config = dict(
    vocab_size=6471,
    loss='softmax',
    encoder_depths=[3, 3, 3],
    encoder_widths=[80, 112, 176],
    text_encoder_norm='layernorm',
    text_encoder_parallel_block=False,
    lr_schedule='cosine',
)
Rows from block 4 of the image encoder of a small contrastive image-text model, named by matrix and row number. Each number is 128 + 24 x the weight over its row's rms, rounded and kept within 0 to 255. All counts start at 0. Numbers have three digits each.
After each channel's rows are labels from the 100 images, of 14848, where the channel reaches its highest value: "strongest on" is what is common among them. Only what is clearly more common there than usual is listed. The data: regions of photos with short descriptions (Visual Genome). In brackets: how many of the 100.
# conv: pointwise conv (encoder.blocks.4.conv.weight, 112x112x1x1), inputs 0-111

conv.19:140136145131086117115165139182198133148094130080127118142100106117117118135107144112159104126119097137131114127138170114121113094124145127134138111151066150158105136145116103141157104139149147131152141101122136150088123158122129109129148129081118158125142129140141126148178133125089060120157132121099136108118096148144097198113146113134
strongest on: text has "wearing" (25)

conv.30:141123139112094062116120155188131095116076134111118092120120147122147136135144109142133113093163115101124125126140131107144101103134169121119110145126176135123126157163127079167136163111126086165154156125122121109112134144128125110129129133125149136141116139163149115165145119116085094153132036091113135133144114157143096129144142104137
strongest on: text has "red" (25)

conv.76:159125121170128120149137126122130126130153084133143132151096119091127143122149133105140154126137098155095048169157124177052127106103128157118121149128148150114124155140149121139136129140126130128160113112138159145119111140141153136143056131085097162124113112144095106144107114096119138106124130108099119080192128137139120127102148118108
strongest on: text has "man" (26)

conv.65:100108115164123117114145091157105095082125135172132172151132117118154130134187160081126112156080120168099147128128139118085167127076152111146145159133133186162126178120138108112110099112125112123138121119133118126099125150104111123100116123134089135105102152130126145107151124199120124127122114140147146145134184138130116117123123122111
strongest on: text has "man" (27)

conv.74:129097090142138144164106113175178154120142147111144114155124142109136133127092149069123065141122102130105112095093177139106108145135144081078087144141141092154143131143139114148126117116109132160113166157128128135121114165128135126117146127141117151097133141081099111165198102116113142141142118145107143155141156137133115111114142143103
strongest on: text has "man" (25)

conv.54:152122099125140082126153121088150117153102130124108132130134129094129150122159110120102110152121111074079147166103106131156115135131102130154106161163138137122095155105127105077141058110146124151161133121113133114124152141101113110105112079140103183146174131121142145127155114123155129127131085116132131089113122171140156125080139168127
strongest on: text has "man" (28)