{"train_examples": 203450, "crop_scale_min": 0.5, "tokenizer": "word", "vocab_size": 6471, "encoder_norm": "batchnorm", "text_encoder_bias": "all", "text_encoder_qk_norm": false, "text_encoder_inner_norm": false, "residual_init": "zero_last", "optimizer": "adamw", "eps": 1e-08, "lr_schedule": "cosine", "final_lr_fraction": 0.05}
Rows from block 3 of the text encoder of a small contrastive image-text model, named by matrix and row number. Rows with one number belong to one neuron. Each number is 128 + 24 x the weight over its row's rms, rounded and kept within 0 to 255. All counts start at 0.
After each neuron's rows are labels from the 100 texts, of 14848, where the neuron reaches its highest value: "tokens" is the input token at the peak. Only what is clearly more common there than usual is listed. The data: regions of photos with short descriptions (Visual Genome).
# fc1: MLP up (text_encoder.blocks.3.mlp.fc1.weight, 576x192), inputs 28-55
# fc2: MLP down (text_encoder.blocks.3.mlp.fc2.weight, 192x576, transposed), outputs 28-55

fc1.26 [139 128 132 152 111 150 174 161 136 105 156 143 123 143 110 127 134  98 151 113 126 109 134 126 132 118 141 126]
fc2.26 [114 144 144  72 114 167 143 173  96 115 166 143 130 124 105 133 133 151 148 121 142 120 151 110 157 171 134 131]
tokens: "wearing"

fc1.85 [133 121 129 126 121 113 154 141 132 122 124  90 130 118 161 157 122 135 138 136  78 112 153 131 131 101 123 143]
fc2.85 [147 145 120 135 159 101  97 136 120 146  90 129 161 115 119 143 138 155 135 126 116 146 147 167 120 153 143 129]
tokens: "in"

fc1.28 [104 141 123 172 164 123 132 150 136 152 137 131 111 147 142 137  99 150 172 100 151 143 156  99 157 157 148 198]
fc2.28 [115 136 111 148 118 126 112  93 156 165 100 119 148 103 145 135  93 116 112 107  98 133 120 156 139 102 103  96]
tokens: "a"; "shirt"

fc1.310 [104 123 106 139 146 116 143 148 236 130 127 125 107  60 153 106 105 138 124 129 128 104 139 145 139 133 118 169]
fc2.310 [137  91 130 124 131 126 110 114 109 114  77 139 132 106 110 164 160 175 133 144 168 126 125  99 145 115 112 100]
tokens: "window"; "on"

fc1.390 [142 156 113 111 136  75 117 121 126  93 158 165 128 123 133 118 137 172 124 138 103 130 179 132 122 100 141 126]
fc2.390 [137 128  96 143 103 145 121 108 166 150 122 112  99 106 153 189 104 151 125 147 110 135 100 125 137 160 142 151]
tokens: "the"; "a"

fc1.381 [137 135 127 138 124 108 109 114 125  79 125 121 150 157 144 134 137 157 130 128  69 102 176 129 129 121 147 117]
fc2.381 [129 112 111 127 159 138 123 100 137 119  72 124 110 111 137 123 130 118 119 107 153 121  85 165 119 128 118 141]
tokens: "<end>"; "the"

fc1.502 [151 141 107 142 147 163 145 165 123  97 107 164 115 142 105 130 129 146 255 109 152 137 140 109 127 117 166 130]
fc2.502 [110  88 160 104 125 102 125 123 158 149  90  96  68 114  93 118  75 102 101 133 175  69  92 116 113 138 129 119]
tokens: "tennis"; "in"; "on"

fc1.482 [128 183 123 133 133  92 111 113 140 181 142 132 149 119 116  79 130 139 109  75 149  96 129 115 159  97 119 147]
fc2.482 [140 167 135 106 117 150  98  92 126 118 179 141 123 144 126 144 126 160 119  96 128  93 165 100 132  98 109 138]
tokens: "black"

fc1.382 [141 150  95 142 132  87 110 155 181 102 102 134 106 105 143 141 115 126 133 124 116  98 144 135 151 122 102 205]
fc2.382 [164  90 107  99 119 110  95 142 136 110  81 114 109 112 115 147 160 135 110 147 139 125 159 128 101 114 125 101]
tokens: "window"; "on"

fc1.326 [116 127 157 121 121 176 125 132 125 156 151 124 106 106 154 126 141 143 120 108 116 145 126 125 151 102 136 126]
fc2.326 [109 103 131 135 107 101 120 144 111 113 157 113 112 154  70 137 122 139  93 126 159 112 102 112 134  98 104 117]
tokens: "on"; "bowl"; "white"

fc1.300 [135 138 119 114 119 134 150  76 150  98 121 131 148 135 108 139 146 132 133 106 124 107 135 147 124 159 110 153]
fc2.300 [132 153 126 121 162 132 152 152 124  78 140 132 133 148 102 113 148 128 138  98 117 108 154 133 102 136 104 126]
tokens: "fire"; "and"

fc1.402 [123 120 121 113  98 152 160 153 119 170 162 132 112 149 137 139  95 107 181 141 131  62 110  90 140 149 137 195]
fc2.402 [103 101 177 131 148 118 117 132  82 110 142 120 116 144 111 118 156 145 129 170 179 101 128 123  97 132 145 131]
tokens: "snow"; "ski"; "skis"; "skier"

fc1.479 [162 125 139 119 171 143 147 120 168 129 124 153  97  62 136 126 139 180 121 126  89 113 141 141 132 147 144 123]
fc2.479 [ 88 136 155 110 139 139 135 155 133 155 135  86 132 112 102 132 119 136 112  95 156 114 135 139 182 125 130 170]
tokens: "bus"

fc1.287 [124 164 142 110 153 145 108 139 131 112 130 161  81 126 116 119 162 125 134 118 153 138 130 129 127 144 132 157]
fc2.287 [137 164 135 143  92 143 164 137 148 117 122 108 112 116 154 138 164 105  97 105 134 111 107 151 102 143 137 144]
tokens: "black"; "green"; "yellow"

fc1.462 [179 131 119 121 144 120 126 108 160 147 133 141 118 100 145 135 102 122 135 152  93  98 158 120 114  89 121 115]
fc2.462 [108 135 116  82 108 140 134 160 152 128 120 150 110 121 117 187  99 174 170 131 114 129 112 132 183 130 130 145]
tokens: "on"

fc1.119 [162 129 187 137 112 157 157 102 140 123 150 144 129 155 160 135 166 134 122  92  73 126 154 131 109  88 145 113]
fc2.119 [154 116 148 121  93 107 124 164 118 130 159 110 113 142 155 118 174 103  95 146 132 134 121 160 106 149 144 118]
tokens: "red"

fc1.242 [132 139 114 126 134 102 119 156 204 147 131 126 100 124 141 137 109 124 133 121 103  86 147 112 135  97 135 173]
fc2.242 [152  95 131 132 113 120 124 124 127 115 103 123 113 122 130 163 140 138 120 114 146 165  81 156 141 105 119 124]
tokens: "window"; "on"; "wall"

fc1.151 [129 149 175 110 126 157 117  76 149 171 156 107 139 136 152 110 142 116 109  57 112 100 102 146 114 153 121 146]
fc2.151 [ 96  69 143 134 157 105 120  96 119 111 137 145 107 143 129 140 156 130 131 146 162 116 108 116  67 129 138 139]
tokens: "black"; "brown"

fc1.306 [154 110 131 165 123 128 118  97 139 126 145 120 126 106 144 138 108 133 119 145 128  93 134 132 128 136 124 146]
fc2.306 [145 150 164  96 154 147  85 107  77 125  61 134 160 134 117  87 155 144 133 140 133 133 162 128 109 124 138 112]
tokens: "in"

fc1.29 [136 141 167 128 144 107 114 125 143 160 175 136 114  76 114 104  88 147 126 100 151 119 118  91 117 139 113 151]
fc2.29 [143 129 131 125 110 142 112 143 146 130 134 124 122 145 147 164 101 131  93 154 138 139  94 125 153 120 135 161]
tokens: "surfboard"; "surfer"; "surfing"; "ocean"

fc1.266 [ 91 112  95 130 140 145 126  97 184 115 171 119 124  67 189  96  89 160 131 124 129 114 108 123 157 103  98 160]
fc2.266 [139 138 115  79 143 135 144 170 142 128 137 144 118  88  98 178  90 125 127 109 109 122 111 135 155 156 130 165]
tokens: "in"; "on"

fc1.385 [ 97 131 144 170 147 149 113 102 124 102 121 142 144 109 169 132 145 157 154 134 149 131 183 131 147 146 114 134]
fc2.385 [132 107 154 130 154 118 152 122 130 129 116 136  95 121  96 114 144 134 131 126 164 138 127 139 132 139 129 168]
tokens: "parked"; "black"; "white"

fc1.174 [140 137 111 166 146 129 148 103 128 102 139 153  96 114 161  90 142 148 132 137 119 106 159 102 137 166  98 132]
fc2.174 [136 143  99 168 133 131 114 111  81  82  97 141 154 132 136 120 134 133 124 111 103 115 138 166 150 146 133 103]
tokens: "plane"; "airplane"; "is"

fc1.516 [109 121 145 140 193  74 127 102 152 138 127 128  98 119 111 152 138 130 133  92 122 108 153 133 131 143 126 131]
fc2.516 [105  94 126 122 134  89 118 117 121 128 156 106 125 115  92  98 137 116 144 146 172 113 184  91 111  59 107  93]
tokens: "a"; "bus"

fc1.90 [160 119 145 139 143 126 149  85 141 101 168 150 108 139 141 116 128 118 132 144  72 122 128 118 113  76 138 121]
fc2.90 [146 116 120 112  98 121 134 153 127 133 156 113  98 126  97  84 127 125 131 134 168 157 128 140 108  97 130 114]
tokens: "bus"

fc1.190 [169 155 111 103 121 100 136 145 125  65 127 139 108 154 128 125 126 139 126 146  71  89 154 139 133 104 154 117]
fc2.190 [137 152 124 168 145  99 132 116 146  80 149 108 119  82 153 131 156 132 117 153 105 172 154 101 112  87 124 131]
tokens: "the"; "in"; "on"

fc1.6 [128 124 139 107 151 148 194  97 196 146 138 119 127 116 130 133 127 112 132 119 122  43 124  56 112 106 108 144]
fc2.6 [106  69 150 123 144 160 110  90 138  98 126 122 109 142 103 132 134 101 144 126 136  72  84 146 135 162 115 156]
tokens: "fence"

fc1.380 [115 149 160 165 127 119 144 130 136 117 175  95 102 105 143 105  97 196 118 124 115 132 136 121 119 149 156 126]
fc2.380 [103 129 110 130  88 149 139 118 133 100 130 141 151 138 125 183 110 149 145 153 147 150 130  98 170  93 125 124]
tokens: "yellow"

fc1.54 [122 123 131 111 130 102 118  88 120 182 155 125 151 118 104 124 129 124 121 132 141  97 175  92 111 120 101 125]
fc2.54 [143 138 130 147 111 115 132 152 114 125 107 114 123 118 144 136 169 164 117 172 109 152 176 105 133 140 154  78]
tokens: "the"; "elephant"; "ear"

fc1.474 [171 150 119 123 122 110 159 139 139  93 160 130 166 128 105  71 134 129 134 112  89 126 145 100 137  82 102 118]
fc2.474 [112 145 132 157 140 171 129 119 120 129 165 129  95 113 125 129 139 160  98  90 134 119 137 168 101 163 163 117]
tokens: "leg"; "the"; "on"; "legs"

fc1.41 [118 185 149 113 145 136 128 155 133  91 141 104 127 143 128  97 114 150 141 121 121 150 130 114 184 106 154 133]
fc2.41 [127 130 155 147 132 101 118 192 138 130 133 106 133 132 115 116 104 115 119 129 122 174  96 197  90  98 132 136]
tokens: "surfboard"; "surfer"; "wet"; "water"

fc1.260 [135 132 116 104 154 137 133 163 137  89 131 143 111  94 150 154 116 140 159 143 114 119 119 120 155 114 111 146]
fc2.260 [ 97 138 142 144 138  93 119 134 156 102 146 139 141 149  98 121 104 132 158 132 115 146 122 160 154 114  95 151]
tokens: "on"; "is"

fc1.444 [110 129 171 122 136 146 112 110 143 113 139 122  96 137 178 133 138 129 131 119  78 132 113 147 123 131 165 140]
fc2.444 [110  80 154 107 130  72 104 125 132  93 130 166 127 140 124 107 127 139 112 137 127 140 105 177 133  94 130  86]
tokens: "brown"; "red"

fc1.495 [120 141 126 133 110 165 146 147 140 102 142 137  93 123 149 127 112 149 170 136 127 143 127 151 131 151 203 135]
fc2.495 [123  91 120 123 100 134 122 185 153  94 115 130 103 116  94 113 101 111 141 146 151 136  82 155 158 123 121 107]
tokens: "pink"

fc1.104 [110 161 102 161 119  92 175 153 166  94 159 130 106 123 128 129 103 138 183 144 142 136 142 122 142 108 156 149]
fc2.104 [141 130 133 119 106 135 109 105 175 137  86 125  99 113 142 172 100 118  89  94 113  99  82 158  85 145  97 106]
tokens: "pink"; "girl"; "woman"

fc1.506 [ 97 134 174 142 177 137 128 120 129 148 127 133 127 116 103  82 176 165 138  69 144 124 134 124 139 105 151 119]
fc2.506 [118 147 145 162 156 115  87 134 111 161 153 139 124 107 136 107 107 119 131 104 141 178 103 113 104 175 142 139]
tokens: "black"; "a"

fc1.372 [116 130 105 131 157  97 132 142 113 109 152 149 108 133 119 124  96 143 235 136 132 128 121 106 179 131 179 131]
fc2.372 [112 152 140 119 151  81  79 115 122 176 121 120 112 145 103 126 105 101  98 103 155 109 103 145  88 132 131 146]
tokens: "wearing"; "in"

fc1.545 [143 145 156 121 149 110 163 119 126  88 141 160 140 127 135  70 149 189 154 121  65 125 161 129 136 107 160 111]
fc2.545 [143 150 132 104  93 125  98 130 139 129 136 131 132 139 175 148 142 126 112 153  45 109 121 112 130 144 147 167]
tokens: "on"; "motorcycle"

fc1.513 [133 120 160 123 117 120 137 110 134 168 147 106 132 113 133 119 110 112 130 105 113 122 133 136 136  96 141 118]
fc2.513 [100 114 137 151 112  95 111 131 125 144 102 131 110 139  62 120 104  98 137 128 158 136 117 100 153 123 141 120]
tokens: "the"; "in"

fc1.270 [137 154 115 150 124 155 114 161 105  93 138 137 158 104 123 108 155 137 155 135 129 135 175 137 153 123 130 119]
fc2.270 [ 82  99 134 119 140  89 122  95 141 104 171  93 138 118 112 108 153 161  91 128 125  91 164 144 105 141  98 115]
tokens: "in"

fc1.145 [166 156 112 176 104  97  94 151 116 115 103 118 128 139 116 165 145 106 139 147 145 134 133 130 138 126 136 158]
fc2.145 [135 114 145 127 120 151 160 105 129 137 118 122 133 128 131 103 168 144 118 144 140 182 141 152  66 135 129 107]
tokens: "wearing"; "dark"; "shadow"; "hair"

fc1.33 [118 145 104 168 143 114 135 145 152 131 104 120  97 124 149 137 100 134 157 113 117 126 120 144 161 142 173 178]
fc2.33 [163 101 128 104 102 114 108 142 118 114  88 154  93 155 122 147 168 103 100 115  91  95  98 144 111 118 139 118]
tokens: "pink"; "with"

fc1.121 [172 142 105 174 134 131 127 139 128 131 115 155  84 126 116 126 122 123 121 127  95 112 178 137 135 144 122 138]
fc2.121 [125 157 111 139 140  93 114 119  92 150 125 174 144 125 176 128 145 130 109 113 123 144 103 156 148 135 131 164]
tokens: "in"; "is"; "plane"

fc1.82 [102 173 132 171 169 113 131 117 168 146 152 115 141  86 123 105 113 160 117 117 136 119 147  45 148 113 135 126]
fc2.82 [152 147 131 133 112  87 104 117 159 156 135 110 129 124 161 131  87  72  85 113 104 113  98 102 104  93  81 167]
tokens: "white"; "tan"

fc1.275 [150 121 125 138 132 114 136  89 128 146 162 156 118  98 167 129 109 140 142 128  93 135 120 135 137 145 120 185]
fc2.275 [123 130 113 118 117 148 112 120  73 133 119 133 156 111  92 133  96 138 123 163 166 117 154 177 113 136 135 141]
tokens: "snow"; "blue"; "orange"; "jacket"

fc1.520 [124 172 142 133 120 146 110 141 121 120 161 101 135 104 125 122 113 159 110 116 113 130 130 124 146  68 147 116]
fc2.520 [109  91 124 138 140 113 110  96 106 121 137 124 122 149 100  69 149 101 101 130 148 136 143 132 103 127 111 120]
tokens: "brown"; "plate"

fc1.457 [172 146 150 112 128 151 148 133 142 148 140 104  72 121 108 134 104 117 127 135  87  86 129 119 124 111 154 120]
fc2.457 [112  96 115 115  89 132 146 128 126 127 100 113 143 144  78  96 116 136 118 149 175 145 121 160 158 171 108 176]
tokens: "bus"; "picture"

fc1.297 [121 150 117 149 163 166 152 155 125 106 109 165 126 147 141 124 130 119 173 112 110 149 118 139 168 101 169 139]
fc2.297 [134 141 154 102 119 132 110 165 157 143 145 130  87 142 102 156 107  99 120 124 144 120 137 171 162 154 148 147]
tokens: "wearing"; "shirt"

fc1.343 [115 127 129 135 168 142 146 133 146 124 125 165 107  85 165 118 143 135 150  95 129 126 122 147 122 126 151 176]
fc2.343 [135 134 148 119 129 116 129  95 123 127  66 105 132 144  89 124  81 139 113 135 159 109  67 163  89 201 106 138]
tokens: "computer"; "monitor"; "on"; "black"

fc1.40 [116 121 147 118 130 154 153 139 144 127 143  98 145  93 120 122 137 132 130 147 129  82 132 137 143 170 110 120]
fc2.40 [150 168 146 154 104 146 135 126 124 156  82 115 152 126 135 134  99 109  89 106  92 149 106 123 132 140 102 150]
tokens: "red"

fc1.22 [135 156 121 143 166 117 114 151 146  89 182 110 111 106 171 128 113 159 124 146 118 110 154 108 131 158 128 130]
fc2.22 [145 112 123 150 109 133 190 143 140  29 104 152  80 125 108 135 140 127 136 123 112 113 125 152 157 142 129 147]
tokens: "yellow"

fc1.442 [106 126 153 198 141 130 134 130 164 112 133 105 104 118 194  85 116 124 132 132 129 129 134 134 139 159 175 170]
fc2.442 [136 124  94 141 130 117  82 116 138 104  86 136 144 126 163 115 164 157 114 122  93 135 188 125 135 182 116 155]
tokens: "brown"; "wooden"

fc1.515 [104 140 141 116 148 108 144  89 172 120 152 114 131 135 126 139 114 145 135  34  94 108 141 132 136 141 127 160]
fc2.515 [111 121 128 137 131  66 129 152 149  96 142 126 113 139 141 162 104 143 137 178 161 113 121  95 148 168 113 141]
tokens: "the"

fc1.452 [108 177 154 137 133 128 113 142 121 134 143 105 138 148 127 147 123 155 130  98  99 118 147 135 139  97 159 137]
fc2.452 [131 138  93 135 127  98 129 208 144 122  94 113 127  96 143 148 106 144 130 114  82 128 177 123 186 139 133 131]
tokens: "bears"

fc1.132 [106 131 159 126 132 142 143 115 142 137 166 132  85 117 169 105 144 157 142  98 129 136 116 147 131 140 159 128]
fc2.132 [ 98  69 144 148 128 116 115 101  86 119 118 151 130 123 143 123 159 155 112 166 159 166 126 147 119 116 156  90]
tokens: "brown"; "on"

fc1.147 [121 123 161 109 135 128 162 161 148 112 183 124  88 101 146 115 126 125 144 125 111  88 118 136 135 140 132 139]
fc2.147 [ 79 157 141  91 123  93 162 166 112 122 184 106 124 161  75  98 127 132 117  95 156 157 129 133 147  98 138 153]
tokens: "bus"; "and"; "passenger"

fc1.315 [134 126 162 132 163 174 123 128 130 139 132 139 113 117 122 145 164 148 149 103 144 116 138 124 119  75 134 136]
fc2.315 [123 150 160 160 138 101 133 134 132 136 155 145 106 123 116 107 107 162 127 121 105 155 132 120 128 126 141 162]
tokens: "black"

fc1.69 [153 167 134 111 130 121 116 132 129 118 131 149 121 134 124 133 124 140 123 108  99  70 138 100 149  79 117 127]
fc2.69 [143 184 141  89 136 107 134 150 131 148  75 124 115 140 115 152  97 121 123 134 104 102  94 118 135 123 155 114]
tokens: "on"

fc1.328 [133 186 122 159 131 127 109 135 119 156 114 138 104 119 123 142 148 129 138 135 108 119 144 135 179  92 159 132]
fc2.328 [ 81 116 105 137 136  76  93 119 148 104  94 161 107 100 116 122 122 153 150 129 168 130 138 117 175 174 117 168]
tokens: "person"; "black"; "dark"; "man"

fc1.169 [113 118 103 126 127 131 135 155 142 111 132 160 139 114 149 139 112 118 200 143 105 146 121 114 192  92 170 144]
fc2.169 [105  72 155 119 149 142 137  97 117  93 129 148 117 130 133 108 142 146 110 124 161 128 123 148 134 168 138 123]
tokens: "pink"; "white"; "is"; "shirt"

fc1.486 [181 141  98 126 130  93 113 150 136 104 108 169 132 129 137 138 100 137 154 138 103 127 148  92 155 142 103 140]
fc2.486 [141 161 173 100 129 111 139 157 137 142 115 106 139 175  86 147 133  84 136 107 103 123 124 150 165 113 126 142]
tokens: "on"

fc1.348 [139 110 116 127 123 106 109 137 117 115 130 147 136 139 134 124 142 128 189 142 161 129 128 111 144 153 142 198]
fc2.348 [141 118 132 128 111 102 140 112 105 154 112 132 157 156 132 120 136 138 122 173 136 150 121 105 120  92 115 112]
tokens: "tennis"

fc1.106 [160 145 138 168 155 148 101 131 132 138 151 127 126 123 168 142 147 193 122 112  72  72 217 104 119 131 115 115]
fc2.106 [101 108 125 149 139 100 141 158 151 100  84 109 122 122 125 148 121 111 133  77  95  92 116 155 181 128 124 125]
tokens: "a"

fc1.235 [120 133 124 151 107 156 123  90 123 150 172 117 121 152 170  99 135 152 131 142 131 121 129 143 139 148 193 133]
fc2.235 [106 115 127 146 166 109 132  90 108 105 131 164 106 121 134 133 162 165 127 139 150 152  86 119 149 137 166 139]
tokens: "brown"; "purple"

fc1.71 [135 129 103 156 143 132 127  96 179 145 118 134 115 103 150 137 107 130 132 130 124  99 150 139 126 158 105 171]
fc2.71 [133 157 105 122 132 145 132 124 126 138  92 153 127 119 160 174 147 159 135 133  90 112 110 162 149 140 145 127]
tokens: "wall"

fc1.463 [159 113 149 135 165 132 144 156 122 111 118 160  62 125 121 151 161 170 183 121 133 134 154 121 119  81 155 113]
fc2.463 [144 117 138 170 145  89  79 124 147 120  94 116  91 123 116 116  80 136  91 139 148  89 130 124 141 100 143 112]
tokens: "on"; "car"; "is"

fc1.186 [162 142  98 147 133  94 117 123 155 173  93 111 134 120 137 159  90  91 141 126 134 125 143 130 125 156  96 186]
fc2.186 [139  92 118 108 125 136 128 153 143  99 166 157  80 115  94 164 148 164 150 116 168 136 108 111 146  80 141  68]
tokens: "wall"

fc1.352 [124 114 130 160 117 158 126 163 115  86 153 121 135 115 157  80 162 151 137 143 150 108 169 140 122 166 185 119]
fc2.352 [ 98 118 148  88 157 106 129 127 146 135 144 122  97 140 132 161 163 147 108 111 141 106 152  95 120 167  78 134]
tokens: "brown"

fc1.327 [106 169 136 143 153 123 125 126 155 127 134 117 120  90 149 116 123 137 136 108 122 138 125 151 144  99 135 167]
fc2.327 [132 126 149 132 122 128 121 111 135 110  71  86 137 136  72 122 118 130  97 133 158 121 107 147  99 174 110 115]
tokens: "black"; "windshield"; "laptop"

fc1.357 [124 123 118 102 136 137 149 138 150 147 144 129 127 112 112 109 118 124 134 134 162 101 138 110 109  77 103 125]
fc2.357 [130 105 110 178 139 107  89 125 138  77  88 137 109 127 141 113 123 127 104 137 121  82 137 140 137 118 132 110]
tokens: "window"

fc1.447 [127 129 144 129 149 133 155  52 185 152 155 167 100 117 179 122 112 112 141 145 114 103 135 144 114 169 108 142]
fc2.447 [123 136 128 112 127  63 136 145 168 156 145 102 126 118 125 123 104  78  81  80 127  93 147 133 152 141 129 112]
tokens: "red"; "pink"

fc1.367 [137 125 114 154 114 152 118 141 131 107 151 109 122 127 177  90 131 134 117 140 108 103 204 123 130 146 147 120]
fc2.367 [120 136 145 138 146 105 169 130 155 154 143 127  97 120 120 120 135 131 121 131 112 110 117 123  91 152  99  92]
tokens: "purple"; "white"; "pink"

fc1.428 [175 151 120 143 127 108 152 118 159 100 119 139 111 142 118 106  88 113 114 120  60 102 128 123 120 123 121 154]
fc2.428 [ 70 120 133  84 122 101 140 124 161 118 159 132 118 109  90 126 117  67 128 114 139 112 111 148 148 116 139 136]
tokens: "red"; "stop"; "is"

fc1.375 [171 122 148 132 136 146 162  86 139 106 110 156  98  91 122 103 144 136 116 122  94 108 126 123 138 153 109 135]
fc2.375 [117 133 117 154  96 159 115 130 103 131 151 101 138 138 117 101 115 132 105 107 159 169 104 136 145 105 120 158]
tokens: "plane"; "airplane"; "bus"; "and"

fc1.257 [150 134 134 165 125 117 133 132 118 131 128 145 115 133 116  99 123 138 154 128  89 124 187 105 172 117 148 105]
fc2.257 [127 129 151 109 110 133 138 168  94 148 100 152 124 121 121 136 153  94 188 138 128 123 133 119 122 156 153  91]
tokens: "purple"; "clouds"; "is"

fc1.156 [196 121 114 130 136 134 133 133 132 109 114 157 101 126 119 141 104 125 148 144  92 107 149 132 117  86 154 131]
fc2.156 [130 148 103 145 110 129 150 160 106 141 130 126 119 119  70  65 113 117 130 106 160 140 146 155 149 112 145 188]
tokens: "bus"; "sign"

fc1.339 [105 114 148 148 157 129 125 120 106 142 171 136 139 102 195 102 110 122 133 135 128  91 120  89 156 148 147 140]
fc2.339 [109 104 120 125 126  80 101 124 104 116  99 158 141 135 120 151 115 142 111 163 121  84 130 109 118 142 109 102]
tokens: "white"

fc1.434 [153 135 131 186 108 144 151 117 139 151 142 116 142 118 104  67 141 135 130 118 142 130 137  91 122 153 115 141]
fc2.434 [150 128 114 145 115 121 109 139 117  90  94 138 116 154 170 162 143 151 139 192 121 152 141 136 152 121 141 137]
tokens: "the"; "no"

fc1.209 [151 157 159 116 141 114 115 136 122 121 162 152 100 132 139 164 121 149 138 131  54 120 133 132 133  96 136  90]
fc2.209 [126 108 125 148 139 115 113 149 137  88 144 124 102  99 137 113 126 181 132 140 160 144 142 118 116 119 142  97]
tokens: "snow"

fc1.31 [117 176 125 144 127 177  97 141 118  87 125 116 130 131 116  95 147 163 132 123 127 137 153 141 157 123 181 136]
fc2.31 [ 74 106 133 124 154  96 131 104 124 152 152 144 112 115 119 112 114 122 142 147 159 143 132 115 135 127 116 121]
tokens: "brown"; "black"

fc1.323 [130 162 140 159 126 189 138 124 124 101 119 116 143 119 107  75 153 193 131 151 115 121 197 111 135 144 170 105]
fc2.323 [ 71 123 136 117 133  90 118 131 149 140 127 139 116 133 117 155 109 123 165 179 170 110 138  90 157 124 134 150]
tokens: "sand"; "bike"; "field"

fc1.248 [168 138 123 116 148 137 113 153 112 125 125 149  99 147 204 111 135 119 166 152  92 123 136 110 165  95 147 124]
fc2.248 [170 119  95 102 104 128 119 117 119 140 125 140 156 162 137 154 183 114 172 174 125 122 155 134  70 129 107  97]
tokens: "wearing"; "black"

fc1.269 [100 111 140 120 131 121 155  73 152 137 153 106 131 129 131 118 167 140 139 115 150  99 137 102 125 142 141 169]
fc2.269 [104  84 136 142 157 122 118 104  95  82 119 137 139 125  94  54 155 129 120 157 179 143 118 142 115 116 105 124]
tokens: "tennis"; "green"