From a checkpoint of a small contrastive image-text model: 3.75M parameters, encoder norm batchnorm.
Rows from block 5 of the image encoder of a small contrastive image-text model, named by matrix and row number. Each number is 128 + 24 x the weight over its row's rms, rounded and kept within 0 to 255. All counts start at 0. After the name is the row's rms in percent of the matrix's.
After each channel's rows are labels from the 100 images, of 14848, where the channel reaches its highest value: "responds to" is what is common among them. Only what is clearly more common there than usual is listed. The data: regions of photos with short descriptions (Visual Genome). In brackets: how many of the 100, against the usual share in percent.
# conv: pointwise conv (encoder.blocks.5.conv.weight, 112x112x1x1), inputs 0-111

conv.6 101 [127 131 122 110 139 160 133 140 149 114 140 114 170 121 109 137  95 162 111 121 150 114 120 159 135 141  82  95 146 121 113 136  94 122 101 130 112 128 136 106 145 170 145 127 114 151 124 128 148 149 101  87 167 157 110 170 124 128 155  89 108 121 112 115 112 106 110 144 145 113  90 128 118 123 117 152 116 136 139 176  61 126 126 143 134 101 112 166 122 162 115 122  68  84  81 127 168 159 139 150 106 170  96  76 162 124 114 140 129 126 150 109]
responds to: text has "sheep" (26 vs 0.6)

conv.109 103 [167 133 103 134 108 149 111 124 188 123 148 109  70 115 143 126 138 143 129 148 157 157 110 134 137  94 175 140 115  99 170 146 112 144 110  99 120 114 158 156 127 123  96 144 125 122 144  72 120 154 117 121 169 123 147 156  89 137 132 118 126 100  99 108 120  91 104 113 213 108 137 141 101 137 114 101 133  94 151 159 117 137 141 160 111  99 105 120 144 119 126 131 140 111 103 155 107 125  88 144 129 173 117 144 112 115 144  97 146  99 116 112]
responds to: text has "man" (25 vs 8.4)

conv.83 099 [131 139 135  82  83 146 113 147 129 103 151 136 118 154 136 134 149 149  96  92 189  96 134  92 183 137 173 147 151 102 150 122  63 181 187  90 139 133 125 124 135 129 136 125 121 137 133 114 160 149 138 124 123 127 144 131 107  76 140 101 127 109 128 136 142 121 122 130 164 114 133 144 117 142 167 113 171 133 145 124 128 132 102 115 115 133 154 156 132 144 148 155 131  49 131 150 139 108 108 136 152 142 147 139 119 153 122 145 157 105 136 123]
responds to: text has "black" (25 vs 7.3)

conv.65 101 [123 146 138 116 131 128 161 129 186 147 178 132 147 146 110 100 125 121 186 132 152 130 137 145 118 108 108 113 107 137 128 111  99 143 143  93 151 140 132 140 125 134 162 142 136 150 116 109  88 133 179 120 148 165 116 104  89 151 162 145 100 100 136  99 107 179 108 143 107 121 121 163 150  89 181 139 148 182 114 152 107 125 141 142 138 118 128  88  95 153 126 143 129 132 159 137 120 175 149 135  97  99  95 146 128 104 166 157 149 145 141 134]
responds to: text has "man" (26 vs 8.4)

conv.50 103 [151 118 132 139 135  61 138 144 121 134 102 133 123 172 148 158 108 174 117 126 113  95  84 113 127 105 147 128 104 143 145 137 157 158 117 110  99  97 173 135 108 135 100  63 101 189 135 105  96 125 109 108 142  81 131 153 175 158 143 130 135 139 159 132  75 108 133  82 142 154 143 124 141 113 143 134 166 120 115 120 126 145 100 131 126 125 111 139 150 145 158 142 104 116 136 122 142 132 145 130 146 119 101 101 137  90 148 154 156 132 171 138]
responds to: text has "sign" (43 vs 2); text has "red" (31 vs 4.3)

conv.42 099 [116 119 163  98 102 126 125 109 149 164 142  96 136 133 113  73 105 157 159 109 133 112 109 119 127 134  91  84 110 142 149 104 134 148 130 136 131 101 126 143 183  90 115 178 113 160 115 184 128 111 128 158 137 108 141 155  93 142 169 146 117 117  86  96 140 139 114 119 132 114 103 129 124 149 147 122 164 148 139 166 180 152 147 114 128 135 142 107 139 135 112 108 145 122 127  99 146 109 120 161 140 137  97 114  78 175 147 150 178 116 135 153]
responds to: text has "man" (26 vs 8.4)